From a checkpoint of a small sound classifier: arch mlp_mixer.
Rows from block 3 of a small sound classifier, named by matrix and row number. Rows with one number within an expert belong to one neuron, the router's apart. Each number is 128 + 32 x the weight over its row's rms, rounded and kept within 0 to 255. All counts start at 0. Numbers have three digits each.
Before each expert's rows are labels from the 100 clips, of 14848, where the router gives the expert most weight on average: "strongest on" is what is common among them. Only what is clearly more common there than usual is listed. The data: short read English sentences (LibriTTS-R).
# router: router (model.blocks.3.mlp.router.weight, 16x256), inputs 172-255
# up: expert up (model.blocks.3.mlp.up, 16x256x256), inputs 172-255
# down: expert down (model.blocks.3.mlp.down, 16x256x256, transposed), outputs 172-255

# expert 9
strongest on: voice: female
router.9:168061188101100114096116111163189165115080120128141180094133185137159140158142103147137112148122155097128124133071131119066161093176139115145124087067147114054112163160170102114087130139136148148173069069109104095097114055145107139136157125125138119117
up.0:126094131179168069142092151168073157162173107115097144190128130143122121147127105123111129113126139166113135104144118129138107092058126124043120108184120160123151119191149128107106122145152088151162106128107170162160071145111149136088149157107193153097
down.0:179158129182146089180145119146103113132066137125128129148117106125091119129150114118089133148169192163151079093128176148120095116124136053144161193118140193136121139137148152075078173139111106136174149122108129091173165150153163136122109163130133102169
up.1:134132068133134150172109163082110084112111190156134063073122094143115139111121114148103065072074101140143116061169083125152077142130174078131119142213059121107117191139138105212085094150136165136114132136088137152163104132039066161173129095115134125166
down.1:155148128105145098106129131095119138117125109174152179087099161163143137128167116104147147102167117143154112164141141141100186162058129177118160111139147165113124123188175099070107105147138168131118088144102148097128085053133072091144103135089148155134
up.2:114085107086156126121113090148173102096146098138128146096163136114175128112166152142123131158150208120132164143141157115148137177107160111162117148118135114136064069154168126096154148083120096107060110126161132077099126105193172074166131093137079174108
down.2:139081120135131122130099163139125138110191091129112123185072131161155136100099147132169122118107112102103174124163113106096070119114137146133158038147132122149120138117127142120195058141083145126109169091098146151111080124117090059105106144171163146083
up.3:134147132161169137142112075138087012140155171095115133182157089134140101117171141186141139132177080152187186172181172035128148094152143135103139206157160124172176054079085138091170169095115143104132145204127218123100153109130081099102093118130076080111
down.3:163164193099140130089088116090139112091114147075122108148117144179134099147180075125147135072144070100093126141128185078072130100188131161129177096114138176094146098152192128103152130100137135109188112134097138125072168105211122114119150161177104123098
up.4:157157134128203124100105115175194159165166115131115160109129134126155110172163130101128102153149132106134141165182207131164176152076147119135121132110194139138126088173158135068077164069088121166120084173108120155056087061153161127117125135099110108048
down.4:077154175046129104115110192154101153137124180146081093139159106102130117113098107145157112168104189124118134075135130158160068097180160085071123122150139162138133076105108167138166113141122135118122101107105132194127135064167115112129139149144113131117
up.5:119117149157123089099142072148150160164121103136114114123139136148175188091118156079151135077141073156085108083079114137127133118211188133128206068095135134093099149101089137199115129110161137153180146077104139123165098134130091119094094142159150108124
down.5:124134165160112132116195105112098138159130116179128127151185163084144093169155094111079129093122085140132113153132101127070141121112108118083132178113167090083129161132139091163085141124123110150123114150118144113191143147128171145120149114069082117148
up.6:119158085144077136113139092142143121183122121163026112102130154138150205102147135161073102101145064096185118038128167083155163153161192089129100155092149141132175177132162147179103135119146180138164159125086116159132106178083100130113100098146108102077
down.6:110134144107107125117099128166166145141169106198146143106136142149151149101117063130112141119067078121101138128154094076159124103075117103102126113150145130103123102106189066169090113125193174149100161138116123124138094183128202133105148079097081144134
up.7:177128199120158116092068118151172208103110065127115151084111131177128080171166099094108168140126142126151139157126186106111152109088162109076155096112158135125144120187143108080088124125083111184125097174161122153083057089140140155104141118139134098116
down.7:118137111165142124144075121151099116181165129059088089118101138081150118090104145098124087198135167117157120069131156159130106146128183075136132155112111180208139118068113142116131120119103141090128184077105164143097165090082143101128125138146086127129
up.8:093137116132062155116179044093132148088103145170066152099161176164133172110162100124134096114115120170126125082134099173070109188151200105161146191107141035113052136164172120173150173087180169166142162112108179099143121105136162124047084178147164181107
down.8:117170158139129092085144118189174172169137122151110152129101140104160191088122127079137087075137045135121166181158135083160168098143139125123156127108158086141126144119112153145166118134172162144123131130143129167105117136111083116075187154078092152145
up.9:119158127128114131176103196119167134145098173096091063135066126151054121110094106166113117042085213113143137137177121154174068138092128076182120075163108131150147148163147109228111105148160125121109172154110130122107124122147080126146110089135123163156
down.9:111114118117167112116100115062193097114143130162132133145141130137098138163158128182157138090124095065179153163068174033084112127125091185139106125145167111095102118170168111099134135142083151120169056143113140055106123156104144157104059131136144138122
up.10:145087111178096112128074123098080128118127140071132112138110145145135093087146108189171156141103129146142154216110162122061097039176115150110136179121122098117140095101115162121156114157113116075114091113180163065073208103076114167149132160155113162198
down.10:191131123152136169182088162069123168086184113038090127203091112132141090109116180163129163122176100159152130188123207122125113094127147120165123103099171184070125158147116102121181134117127131173143123130128142063129117145101095084149062132093172092147
up.11:175132218094161127061133112153186151126081112167119147064133095116111089163104155115105170164142118129155090118151157125116174110114143144138067110117125130137136107128143101097091135122102078086137158177115078119091059075183145117069113116089085142079
down.11:119131090139103126094100130136151155115185122123153118063158091129142131168112108145151111139099147155125119095144069178166139139151137133157111141123101078132109119117106105189156119135156110113140134096180137171130091089118132163135118169177106120125
up.12:160165156145163133135102136168093207151151117128108150137122114119124125151131115084103107143104076135169113172121117111111151100064151127092154047123165196138125135151118091078095122164080105177114112129143142164118067074103164097091149112092157126055
down.12:162109176120121082152119100138057119135149140073090112133112124140117113101136164121119093191104223120138114099143157124198131102191112054145136152069098120108114095087141179111146131133155118112069131080056103189173159075146121126105153114175111154154
up.13:123154090153066150069140054115083126078105110158091111117158186167150176102141079125122122147157114088149164084094124104063155156147168067138184168116108140118121142092141109141144112105144137122186137099121147083199098167134104077123107111144200048115
down.13:087141156142162093065135136170158184132172115217127119106203156133156097179165062093106119090090122128137131147150135107112216133113112110120136113095137061157103155117127139144041096131169142175109103135108133139141170181158186133099173100142115138095
up.14:124158099152089125115173057108161137224136098112070089140108124163145122107090134107133103153160144121085084113133142157159118174182127116171136064062097140125123146109094095170164123112201122112125163129110141196115124143175141130093073133157193076112
down.14:120178142132161099118192087137082094161059141118082118099204140098080082183141125163110151112108143138107099140151125097102183125120098096140075204126156111096106081111151092114104142116134145138130114168140094139111179158178167151132110140114114119130
up.15:140140169062177143067130105152120115121113089112101146108097112151113093127162138136108184088137112142144135199163144092117145061155114171157075140055115084122127087104146106078117136093111166130119115148129109067098089023091129155069101136137120099118
down.15:149067144098168146105079173097134149118193099079133154209104089113167166094107101111137092174147160124105162115117144125133092096153149124163139071097147147117180115092044161148158086133127145096189122109120200148064102061158083135099135166125113134137
up.16:128083132123080158079118055118111141108148141171073114089150160139140185101151103138142093163105130103066121086144108122121115146188167138139158113077109119088075151111080092137111143129166204148187179078113126131169181138136112096095091142128176126137
down.16:084118155179104120059188068105096091095125152131130124161170168127102131146135140089104133096182103133122158167130127108174176138112100127130099171178156105119171136098130104099085158125085162175145114177170119119208116141107155141147133127080101110086
up.17:095109103133117117099109100052113187153098114151115086142108139143099191135130121124062126135091113106096112059137113147147091206117180065092177061130137093103082129129122090202123091132157158159105144132103150203157092150086088106109126145183111092143
down.17:121134159158115161096137089116125096147073147201119153069152124167107158158171113116126109090119074115115098113117132095084175187053128147125156146137114074101117164129159073103095143138095108171161078163105094137146119118142160151136142140078118120133

# expert 8
strongest on: voice: male; the word "of"
router.8:126239134107112144164170144155125118093138201147115143157123113180091139081134125142073152075110134152123131130160145116179099112143136107148159135172146145156168099152117181142129169113145052096160168166142152068128086139162121113195041102153147167135
up.0:063101176161143150152074107110157087131125116110149076127100162169097145153139137129127132145130113179101124167139122158108100114110111192083180113128148089108135095105144105136118087112138139092121043141103091144121162094123117124063119163194147095207
down.0:139155150138071083108110118055183135121144068123160099068147122141099055144129173095137111095154085075113103113100068102066152134155130143127109159097124144120166123134119155065098088168132129101103102153124126082110150114142186155129182166113126125155
up.1:163089158199172105142169110149095136082074117078136143156182130106127167130087141110076116135153137153103102069141081121157087087079143144111123143127107180157167134165115122137115133112125071192107087136212128142119134151214163133179181146105187143089
down.1:145091105117160128148135138076127178090151108132142150092121172113161203123097177158103106151128156078105105061153104150168164151172103135194165157201133117111123117124096138142159078159083146129091156131185166110107104133086106157146157068079106135097
up.2:158136133111118083135204098218155170175159125148129116040133169095115116173074116076131056104155125110177123119143059154162082144078084136136130156124087179181160121148126077167110176156173093139070129124165132148066143106169177109139174106139085171024
down.2:091179150132117160130188115116136157064134128174155150106131187146163178153105140109083175176148124099146127089132147074093124145095161105126118112129143090085147112146167125167130145157141119174179102102107102108163105180076147133128186110071143194117
up.3:079137103144120137110110139130167138091156171183145195091129092136148180076031135136153105118148139163178114078129111113167088110155124100186161096152154139145131217125118175124125091136141139116127143107148109112121111090106131104173199151120139159089
down.3:116093096152117125125173120152172147078038124118131116219096156113158145104123120197104148127114098137117123130148147087134109090153116145172102089140093089152113206124079150181141100087144089171173163109164097146154132146145127113129115148139178113187
up.4:182170130141106087148159135152109210138067132130124141124164083144131082121102088110093064125149120116172108147141094133117100098092114137129098118127111162134128081143112104135121220135128100138112167145147132095092141150173152127116154171133100146070
down.4:135141127127180112112169125127111184130167157102096176088145180123124169186110186125087150130115193185169119106138082116201141136114118095140141224105110177124107132109153138130157157121141101151202150109160125138110109180100157190152157114103095146147
up.5:232169108121149129135115110188103155117079122127118176143146102175110123130126106130080069111171095146146131165149107065132136088086100171109107108146138140125082087116140099115087215110119109133090128134155109100099116083128115102151179169165146189096
down.5:116121147170170133126148134095111142160110188082131099092128139128140138145102128170074122138152153137218093117091066160204123135141104106134120178127107139138139144102105160144092126175146148125136113101208145129121123112061158190124149118106101117128
up.6:085125116077120112132134111175156079092160133098174128132030133126150147124143139140091126125094114114089115113184144088135078131189120153113131157133110119153169100105144154141067091176077145075080154133092106138189108160014125180102071028161098114171
down.6:139104072133132101169126085100085121176125111143167096065109119143103065146141093087115121112091098112139149179079119081082160125100119118101147106104122149146076134138140024136136092129089174191120106097172159120098152093150119145090142148128121151106
up.7:076154193087105135127149172138086136115110151131108132083123100152096144112199107111126134074115103101107100107121152180123163151139155111157162156172143155099159117091068142143184151173098164115189140153066115173140162114137083144055098107118129136160
down.7:180117155090070103097071119149193152158178087110149138169052120105163124083118091123185152119149106112066189153147156126115142105110131153103190082096166107127131074191160142104145075146100133098137104091087099114130099074126080094075129137126120131096
up.8:078133149125159154113091136120108105106126111160150181160194206144087154109089172083157166106090145143129131143114084137140159154073153114094196096179103118151144130109150116108159117135147131183107094164133098142162154071099119112128175126128129100210
down.8:096049161161109100114169163118146083137151147156126120100163154152144108122082150169183136115143106117104157103111106114094145106191125185143169135129098093087160164054099151101126137176146158079105109114110127153105117106128105135166093095149112131085
up.9:144113124155145062129128172164147142119146131114120078055080118114141149126101103096137113158160174172136175160157119114159063152110137141112089079109117102120181088184111116117093165114194098103048134142178161104054108083180200119155156132123134145120
down.9:093144112149184099100057084113078144111126146130131170070097178132116124123072105158090143143134100161080108053088082163174094121125169154078162144100142135102099164102094118165190121082138127165079120115180108105103100143128113105156163162103105170088
up.10:155162159110162101166148115207053119157127101104106155058170169117118117126106156093126133137173118128182101181153136099135119159053113183072096115157177137166159172174122059108134152108157114169102071117206157127060078112139151099133155110130119071070
down.10:095154161175104149170124151082106107142147172152170164117151168099140187128145130119093120184126140090142113093113113133181117131143122127153106092185114141123154105146133152140093115156130166120141075131212121163096119122106156116129165088154081202113
up.11:088148141109130117110176106196089104154208108106101135065149136132064099148097131082113105169119147145119113149163126248234154132062149104133148130079140144166142114137051132118116147124159060167135156175142047076101119072142155104123153141123114139083
down.11:131088106161151112180173089145146114118136103129093174157148163170131186098112118142116112150118100127079138091203103113172068172138166131156101114187099143043137151101089139209133109143160080135096119149130174135126099178128063093127126105046142122087
up.12:050106177098162170125094143171143126119133071134143110152137106094148153140136147124160149147086118106139166120113166168174143146124150094091155097169192103149139121130094100085139112169119166127182111189150133188175112106112136176129087109157126086205
down.12:161164188142103074125094057147159104104186127106155137112152077130133122091180113117207161119139082125143151144108129105062162120148175122121095127076106171128159078140150105099128132121114134068154110138081084126161122156169102081079049174137140074087
up.13:228165127168097077144166119137118165139110119127104148127188099158113102153136091101078095123126112130136102157124108100102135101075132145130144150090149175108091087117119091128112165090128094188136130112115150104085081140157112137165162146137098182058
down.13:122108140134161130113153126123163170118141149111090145115145148172108162175087179141083096140143181136207117117141106161183184135139104087133101195103137161139130141115100171171098152115149158152163141109208179129105123130079130141105142099100102124113
up.14:116137141093148124105132145098166133130151148109139116156070129109150114141168156103111164111110108149146114137161177208174112133159154138069138101132135109132144119130145172139161078179068088125182142146049185119185105161080071133125036087124131098190
down.14:179132104076111112127103167145111100113126045111120132102129144159087023105191126174165166123121082123141131177102164117085174146134138169099146151108133138134098100196193082087150113113084164107119129131105114107115170106210124147117139193106159116100
up.15:100133142147129182088117138175093099115139151160117163101140129120117158080176115099169149165121149121112149134148168124075134174075188105150189132164135122142162134125147156075167095069123116150132097129087048103140132083153138081097104119150115104148
down.15:106126136141159130117109183099190139088098130139124139112143131155108160093151086106157070106143099122113156141161184124163093112133140128157127085172096161154121153161133167087160153161166129110105138185174194110116101090168096132137128120175152158107
up.16:143146090100126173141146076160104109130193130167122106110122151118146141105160142138142164134119127070098126125171128097135138136150192087111139143069112152122148144118115152157127094119123139093131154131024149140143167149128103122115053098106148093135
down.16:159106174092141102161126142151185168116119118159117107136093167153153067072107102133152113122119134150088149117147214077140117107109133100142156064119140127170160112129144127059124063135145118134148117121097134105110090086180152144149144091159154111090
up.17:173138082106075129124092062167091157119118125105120147122106137153111057162093128113097099128147135159146115139156122094141149116097108137127099103181128140133082121141142118141160168080114097148112119094122163111100083123138148083118156152132133136086
down.17:113107117131154121191128173137126132143103162032083147117146183114179154139067170138091154121119148134214121129127094157172147119092116065137106134123103119140138150061122096208168175172144101168109077108189169112091124102086149141082194098136092175173

# expert 15
strongest on: voice: male
router.15:116145126167172101109098146065122163120114082098124065126135160133107109200153103109097196170132098114162127149101135181137159217076100128092140080147151102159145200152146086125079142119145116170158070171096141151158124164116111143093152166132168088072
up.0:143135087109104192152045102083150191161124162105146136090151127159107117127121151155128137115135191215177113172143122102173168099153110117130121154136175144099158081074125120108156089165113144105046175133152127119110159153059104164148175135095128128158
down.0:183152145109182120138095142128116121127164166191137160067159149163083077225169121078135133131144113129087125147123145197163185170060114126119160112110156179118160129129105118072110163129046070168173057123104132167112145118154169129135178178090159115084
up.1:058141121117112130159106185062112093107157158165185134109182144126083148126052129077112049136106178149094112078134074141146142156115140172186094208165069114091107103103128128177147153153161184111099106127159115122114200075059163101110119092120105129148
down.1:156097099109151083104140173215092156129148111128112106086103119110128141141098141101133103141092117133104118057114077191141138125068153101133130126099129152134117118123112132201128146117155146172106150107108091175126114123122127142143132171112155162077
up.2:055136138081121149134149131076133137123166161176172096089180142161125128117091155126104057138122159166126132102164112132147155105122102167192090184183100092075121065094151125156147162158134173095113099145115121154118189089084142118061122089122101149138
down.2:125083105080117116059136182202107141139160128203080120106113143151169167156102125096144134121123155097092164085142100207175157145101117097058120112116138113136135127148127163167150116102149140133125142086120096171137095095152116108075157104137116155049
up.3:051136132070132163144120134065109152118167139167171133103223139169125125155072170101114070116126150207136129107168144161153158122117127154182106147164104079117160098137174144143153164149137177088106110120152138138115168077087156149078130114115109133161
down.3:145126118138110115135117196171145113143167146171126146088132134074138116123093101126159115173104136075107121084115132166166136166098156109099160087151163178135105137140149115179099147137109193101096148122095085102116147108125110129076178166115127150079
up.4:091135153114126161113113170028121140142128189142150119092223119179136096128069132142088080100115154177158120133150096154159119103109134143134150190153173125091180081114131114172129177202121146119151108132148122096149182113099124130137151083109119137171
down.4:147141142111111138095094158129116159081213110172091153085092139141136134169138086093188113094124147081154163127128109228157109157068147143141182110156182117146094107163130153156099069138144150136175127094105097176144105078110071129114154124066136153078
up.5:050147118120101150132129150060110123129137158169158154089180171113116115151076149096101079101137154152154156140159110166195136131131126126160128145133123095082181063130155149144125177177111163129113097114148122113113173098084144139110118092112141139165
down.5:133117136141179052100059191144134189126153115165113157095149164121174144161088109118135128148124146104122115105142140217124138138111154144083121098151166115135115134150099185186131140160134218122148193127092108179119134088088101094094127141070103123068
up.6:195159146090110173059152086229141149123139103198087137073100145093118165110125109097128140167125096088135146097138183134116123145107183118123067105077155124100117082123153147111109098095106108119147196122120070101112104180244145120065138098130177118071
down.6:128105077141163029141156161206124146123093104134096092079150105107123209164166121077084116148094124103166179116154135180124125139127140128100135146128120143168125117085087125149085105179173158138148165102122177165119114122148151088211138120164139127041
up.7:175160133100130127084128070255116150150107098152071138097151097144118136141159120090188127171127106110147138121164151134110108131137154117136107101068137173134133069160157114120099112103089139116120144128055076119126092132207132103096092105122137135087
down.7:126071101160172073176109152159104121111141155103063115139160086101101112186182154135110140191139145139169107100134125212183124111132094121083135129114136092160057150130118141075113108130173111117106115144138130178121172106064095141177086189161128125160
up.8:199178148105098166106123138222114157149128094142063138058106092114162124147161090077154134174114112095147153129150160157130119151121196110156085131091212187150113097149121127107149088119109130133106205097108069136112105133224176132121098137112133122089
down.8:110106078165176114138120161200145130149123127120061148092122103118070137180130109108107114129135194139155088098139104168209136108134099108109118173141093121135044134154092159167104107142138152127140132135150141156113193152074153167103088103179081120131
up.9:185160112133136085164150157191114117121112092113117077121138087117135131182110149131137143137144131030157113128112127136088142167144131127101091124076073143165090150156124101146096159094177147105136142133146144175110130108163116149106131159100100126082
down.9:133118112139088170149179133167127092107071171153092095137092133135080138135144172118072116189126138200106107116120150075120065111169102095141126152131099104091133156133156120136138154099122106125143126110149124058148117193132188118147135099097163084149
up.10:081118139136123079150135176106149090147119107097185077170126152116116096136148100109101167106140120107159120148111092154114171192122121156078171110169095127157071220145111135103097139158091126164129105126113162166184125140108159147143140130141123070144
down.10:141162170096116167162175096076139093152112118130185117137114121135138113113114136167105133073131086128108126182119136083109112134167156198133093153169117098133142107087143116131129126119109153140128097152156102130131149163117153105213084082119137148157
up.11:145089103125139100123156178120088149119112094136109140121106183145147106171188094139125110126136108112136115095097125136114113162124076145067150097099056116172039170141130145148082157096160107170098141127131178219136095116096146125168125125136131123111
down.11:143168125103070153154141110105113069107061166118167111140135137202110097111083139158140121100154148123088109173125090097077105169144120150125088109141096121109133155132159178134178139085103146166137087164123069091146129176127188116144134117123157146132
up.12:163135162128096168102118056164159109101148128086069134159137103137141142160160151145131137175128093131129133140159152119130125092125128083155109196099175147088173052165173106106142118130194130112135120145125122142055111139146142190118071130116106155080
down.12:139070187166146112135119139164159140138091137084082144232132151116148166110121156143124099182173177105140113081107125115162140104145120090172145088091102116072128135089073127135106152129171148083099145105125194155095137096110083095145138128130094171105
up.13:138102117040145158123132149128150132112098095184110114076097102088144100107093088111190119140172116093131107085124177159075180153150131150150060092109130091139120092163138155094121124116118137103139152151101077142099096129146148085081123133118151111091
down.13:160133102076151077154106158193113136146129132116118121094101115122124108168133064095123115147087133105200121120192170244166109182105163135046173138155115131174140097177074110166095113154149113157124150089093149142115138123137115172118124128139112134129
up.14:119126122129203119101149147119154166168149064135146107150131129127080151143124074110118166159125130125152138163106174103128161176175119155120182067162071153107111166123103107089128094153143146166147089108135167171156128129153115117119117157137134113120
down.14:178130111134069111149190123063112118109092153086131118130134136140139131125154131144143174101151133146065112174194163123084127097176163142139115157174144115152170166132208095160124126112105149187140102179107155136195118109164161134134139152129187110117
up.15:108107128154150110168094162067143085101064081068135082184135131093119100138158138168098153063134140144099124151139152117159139170124166127112195122125127071195074241175129103092115162133182104132172071169101159148131090151068079144129165135126120078171
down.15:130148103128156170095134099064168131163132167070142116157173129151095139092084192180096128131193129146159123156117083038132114112131115164186127130118140129073142154084146111105148154105088122115074100126159135135105089134147128119097114183139127130134
up.16:075128130131155091136096143055127098069126136104194123161149174144089151149131053134141147086119124145127099152147143133117117162089139126104173137192102139136108163170162127137129099159124105179155077140140198175164154104114116117156167136167142124189
down.16:124082145076111210145106131010146134179124111139213136156182140067129144101117170118132128096114082188103171133109108064130114102157076188145118137151090136120087151072154133117129132178098166103168103123237165129158163204133092082101146131132119109111
up.17:036150147094108150150146130093145119117146179147141139109171142144094140126073154102080054093108170161142131151165091159160125129093144122180142178155140116098186070102155133134161165212102159116105109118120145129121179102081157133121131133110101141135
down.17:163127148101108074126081175193118183080206101150122133071126132147163125082110128107148131104093152104109184140103124169158152149075164115113155087164169094180132102160123159150161104159155142092137139087076077132148107090169061109108140124072106144103

# expert 6
strongest on: voice: male
router.6:117118110148115094159074111074145127176119121119140091168158143096112049101090145099130118109138076156158134142092096104133115093171094151113106138071118126168157116117119123124131161169109116132096097109166183085088211141123177136166076135122117169139
up.0:078167097090113141144196151139106140141085102142105077122130162105104100179123144133064136135105097118112106141130115147141081149164131135115068123107147147096126133092117130188153180111168167120074226229144120180167200182143155137122086164104104095161
down.0:081150114185112143112160101131112118076093139128174111089159109151117153151163110117092175109134100135138139143110149113109133183051113161110156172184112121094105148138128068101106126082075103178144100153111108138152146173122156128135139123161130079166
up.1:078157116056155175179097106131108081117117101149133074168111138118094127087132131108074180113059143123141111125133125111121133130119098148101070141102168114089070135089105113124152126107131093147055195193162099127157178177096169166115045135163175116121
down.1:127114090196155164040152061071133128160068131103102130165123091045187184086108113153169102107190114130073160088047152117107100162143123128098116121130136116109106189083136143133180095152102170168113097106146170174166101112183146083121135152143149116142
up.2:119188095061106140119193085169135171113088151102142115102178136123157129160123137094117105119112111116163110119123153139146177125171166135108104133098185094132177122062149144169137127138141158132134197216164117080155139130175176144113069162097105135123
down.2:108136086186154146169182114152125113123092129124114083137087080129069126146180116159096162141082121134103095109113107091097079105089074100113139169121093136141121178107087128135101135127114094138166159110138117111158153214113153181160141180176159087150
up.3:147116106115143118112105136116129164132170088147150182060166106127139114125152122112135083187113187138096141148084068185094146142158137134158144160084113099131105117139147132144127132128136096134148099080132094102163152134171138155177221099150135136184
down.3:131090108118152128062098150129145136196162137144159113133099115116152101111096098052180096120152129168119160138113197134110151090149133149111123054141128101151140123150118135074142095168125175097067131151139160154086137083147092104101105106159091157127
up.4:087154082037112117150162181144105122147089103146092059146140119092138104153106124178064135139079143135150099145122094122102095119142140116090102104122150140163124151090095156115151090120120176138108195209175085142136141193059158165184049146121148135152
down.4:125151109152135128120174130085139124120056081082121126096191114168164122103149145139092121125152125158100150139130172052080125134050110169146117120117155146086100161173144074083100129074102134203154118178077143131156103171154170109109180129112116108151
up.5:096141144116114108115076164176137140086095178120175119066119153166136156155114115153107104131137157104127129123111155122100166135133147117120129117136129127087114105125107124175102158128108164102154116110089119165110075077092109192000189168140124123131
down.5:117146121091140099162055136113133139152162081046125109084138110157151122128132140115123111065124089116111168169101123178157153108080102189128133103140140169150124111125165077139128133126121140087133122140126120126099110054109132143111126135132093129072
up.6:108202118082075129111195069082156117171088105123094066064175070111093146088113159128159142113142058137159139167137134167108115131097106177163111112103156115149139136115002100147129147102095165146090160196107143121149138154171155142094085142114147089123
down.6:073135169156073124080150127114095134053127164188136146092122104128106085139124106076104182128097143137143121133177095112084124148156136157137159149142091075059148122158191117117082155126080073133150068141076096102126151156133166146112129092133134139146
up.7:210012137124119092108098104207160180097131100091149149134155136139124077142104155112067156094169153141123142108060107139152129111118120094138129119137107105183169126147187109135121167160159113171149070091207097082135104058123135165105084120156095124108
down.7:111128141152125152134191091167073075191125160115147112099204121131102129125111140074088088137158078132108115113125098107136131126137118135062095125085096160082107217088108111183123117079153114191060081161170157060158105149125112137142162161126125131167
up.8:171093181148146117130028103075150117110138167124161130132134189188116119132129150059139113148192154113107077111115093114166129080188094120157120153092049139086115143162174137179114134135085134073181134068089095113095154098085088152021144131131142096113
down.8:124152134087085110154073196136058138083204136094119113063104132120108111140187098124153099124094143107137147121132098171181176173092147104083099133147180066130154058147162101093108173101126146137090093111053058117121089135091136147141126132082120114114
up.9:130170148066052190168130149152086140049133092111175209107180201147133138117126113126102084104146215118170119176150141159119127149081133117159111176108155093130095150208157116154111132101161111088179119100152134121143145126146135137219169086080172162166
down.9:117145109099154102094114135123130166205135097174125139121124104097149126160105158121086049078136108174157128138120101150184130137121147148104113143178121178215145116119099151175175135134123099117126120128182093112118135104194161164150131167028101171105
up.10:157129127150156088097029081081121100131145134116202106165140150126132109098126108108170130149195127099102113101147106118124194143128147064161173138150133153102123212174204169098169159101090109145168098079086086117101130111104104143094141146139109141082
down.10:136091070076088156174108120135184118126142118087130041127116113093109115109166163127103103126147102147149105083129154105168124139168155084146139131126098093141055051158130187202138140125153130125083143124132080126147119150132095152111125170109163113092
up.11:181117116161125104102103131156112127098161171139152186121093109132193098107141137064196089169129152115073095093092057149193119144158166107144188114117064121144125141091186175120108091171114113162158155082120117063182113235171106052107103069130105134109
down.11:135126141151102134139111123102114080137165089107120131225093131119115148107136116128172163131111134159135105126149175132096078082174102136121105137136146123141118141094082122110116107157112133166065148181147196153101167086114145120206060126155149149155
up.12:142094066150125193150126098140079165112148091133165094157093156099142106125131092161149119060115119152085103101097178149115058148132169149127152107189074116133072119126122120150132060093148124188134139158108140124194098160100100071195128173148159102137
down.12:158103102113113128090078184136126149105164074161112135082146132115133146106139061118162105092120092139088164095087112177190187154067110151125102070097173125172094133161131136092125103151148133141077127117142123143102071140157103109149148158106129161074
up.13:101215145098131100083148131173192130122067101123105058090166106146148133156146148136119184118078133133133094174156180132143121189104131166131081131097168138145111115117137111128131118098103111164074209227133091127136164154154183141140087124119125133150
down.13:137174143156115156099157095166169135050103133175076160117086134133114155075122126127158097117151175132078132099077159118096086172123165097123147111144138044058116138159138153151158123063161098153152145097106076116104138178172177133095144161108174148125
up.14:099116093073154149139142163112108164102131112135163123059146183119136121112108136142065073107118132207115145142066071167112133099121120152123146101135076086100111119098095122140145128150121175099077104100136124145161114136057127154096193150160161129134
down.14:100152133086165107100078132121100138152148115130166135057150118154136086140120166140149174101119050153118121167152144107127136184104109224143146107153120196214156135127104090115132128071119123133130115151155123121132073106183108121128113118134118107046
up.15:105117109085157124107115166094136182142174111172134102080138154112146107151126147144128133080167094160124138108074085111105175121128103149081158117124072153140077091122128111159125080130089233130114090127101141192154092144097118160058186179140139097100
down.15:123142173103116098147073141104142147145116113105142135091153149124151080185139117180180173123051097137186132158127087165169160140108092198109128127135161172227229105143121105109144151103096120106156112135156103133094113056140123181095109115112083137112
up.16:157132129126078142132113127102174075088122143139081120148099152121166104095103120069159078088167116116134130088167132142178102157172127076168110148127113144107123154203213161180131128178131116056185111097114150078070145130176113109113157129095145163112
down.16:163086108134160122152121153129071137083171133140129093142154141137150174125163121115141115063193130188135137108110121141131144139123170142156126112144079137144096113083094116144124107144097170151077107110081123107104128154068082105131088140067141117157
up.17:134190127105139118089220108189114163127084120102087097122133083153177164177170111115068140123123083118151123119101128145135147127183136140086112143124137134104132096082151171140106080144157117148152173180150134173166108160124168149145099163084141110099
down.17:093123134176114131153186109133095085107092099152157108094117130177084086144167129144106154150107147144096051122137119061075101135096117081112121193125078145138084131108170126126104157101099106145115138140162131100169128161117173166174099138175128088163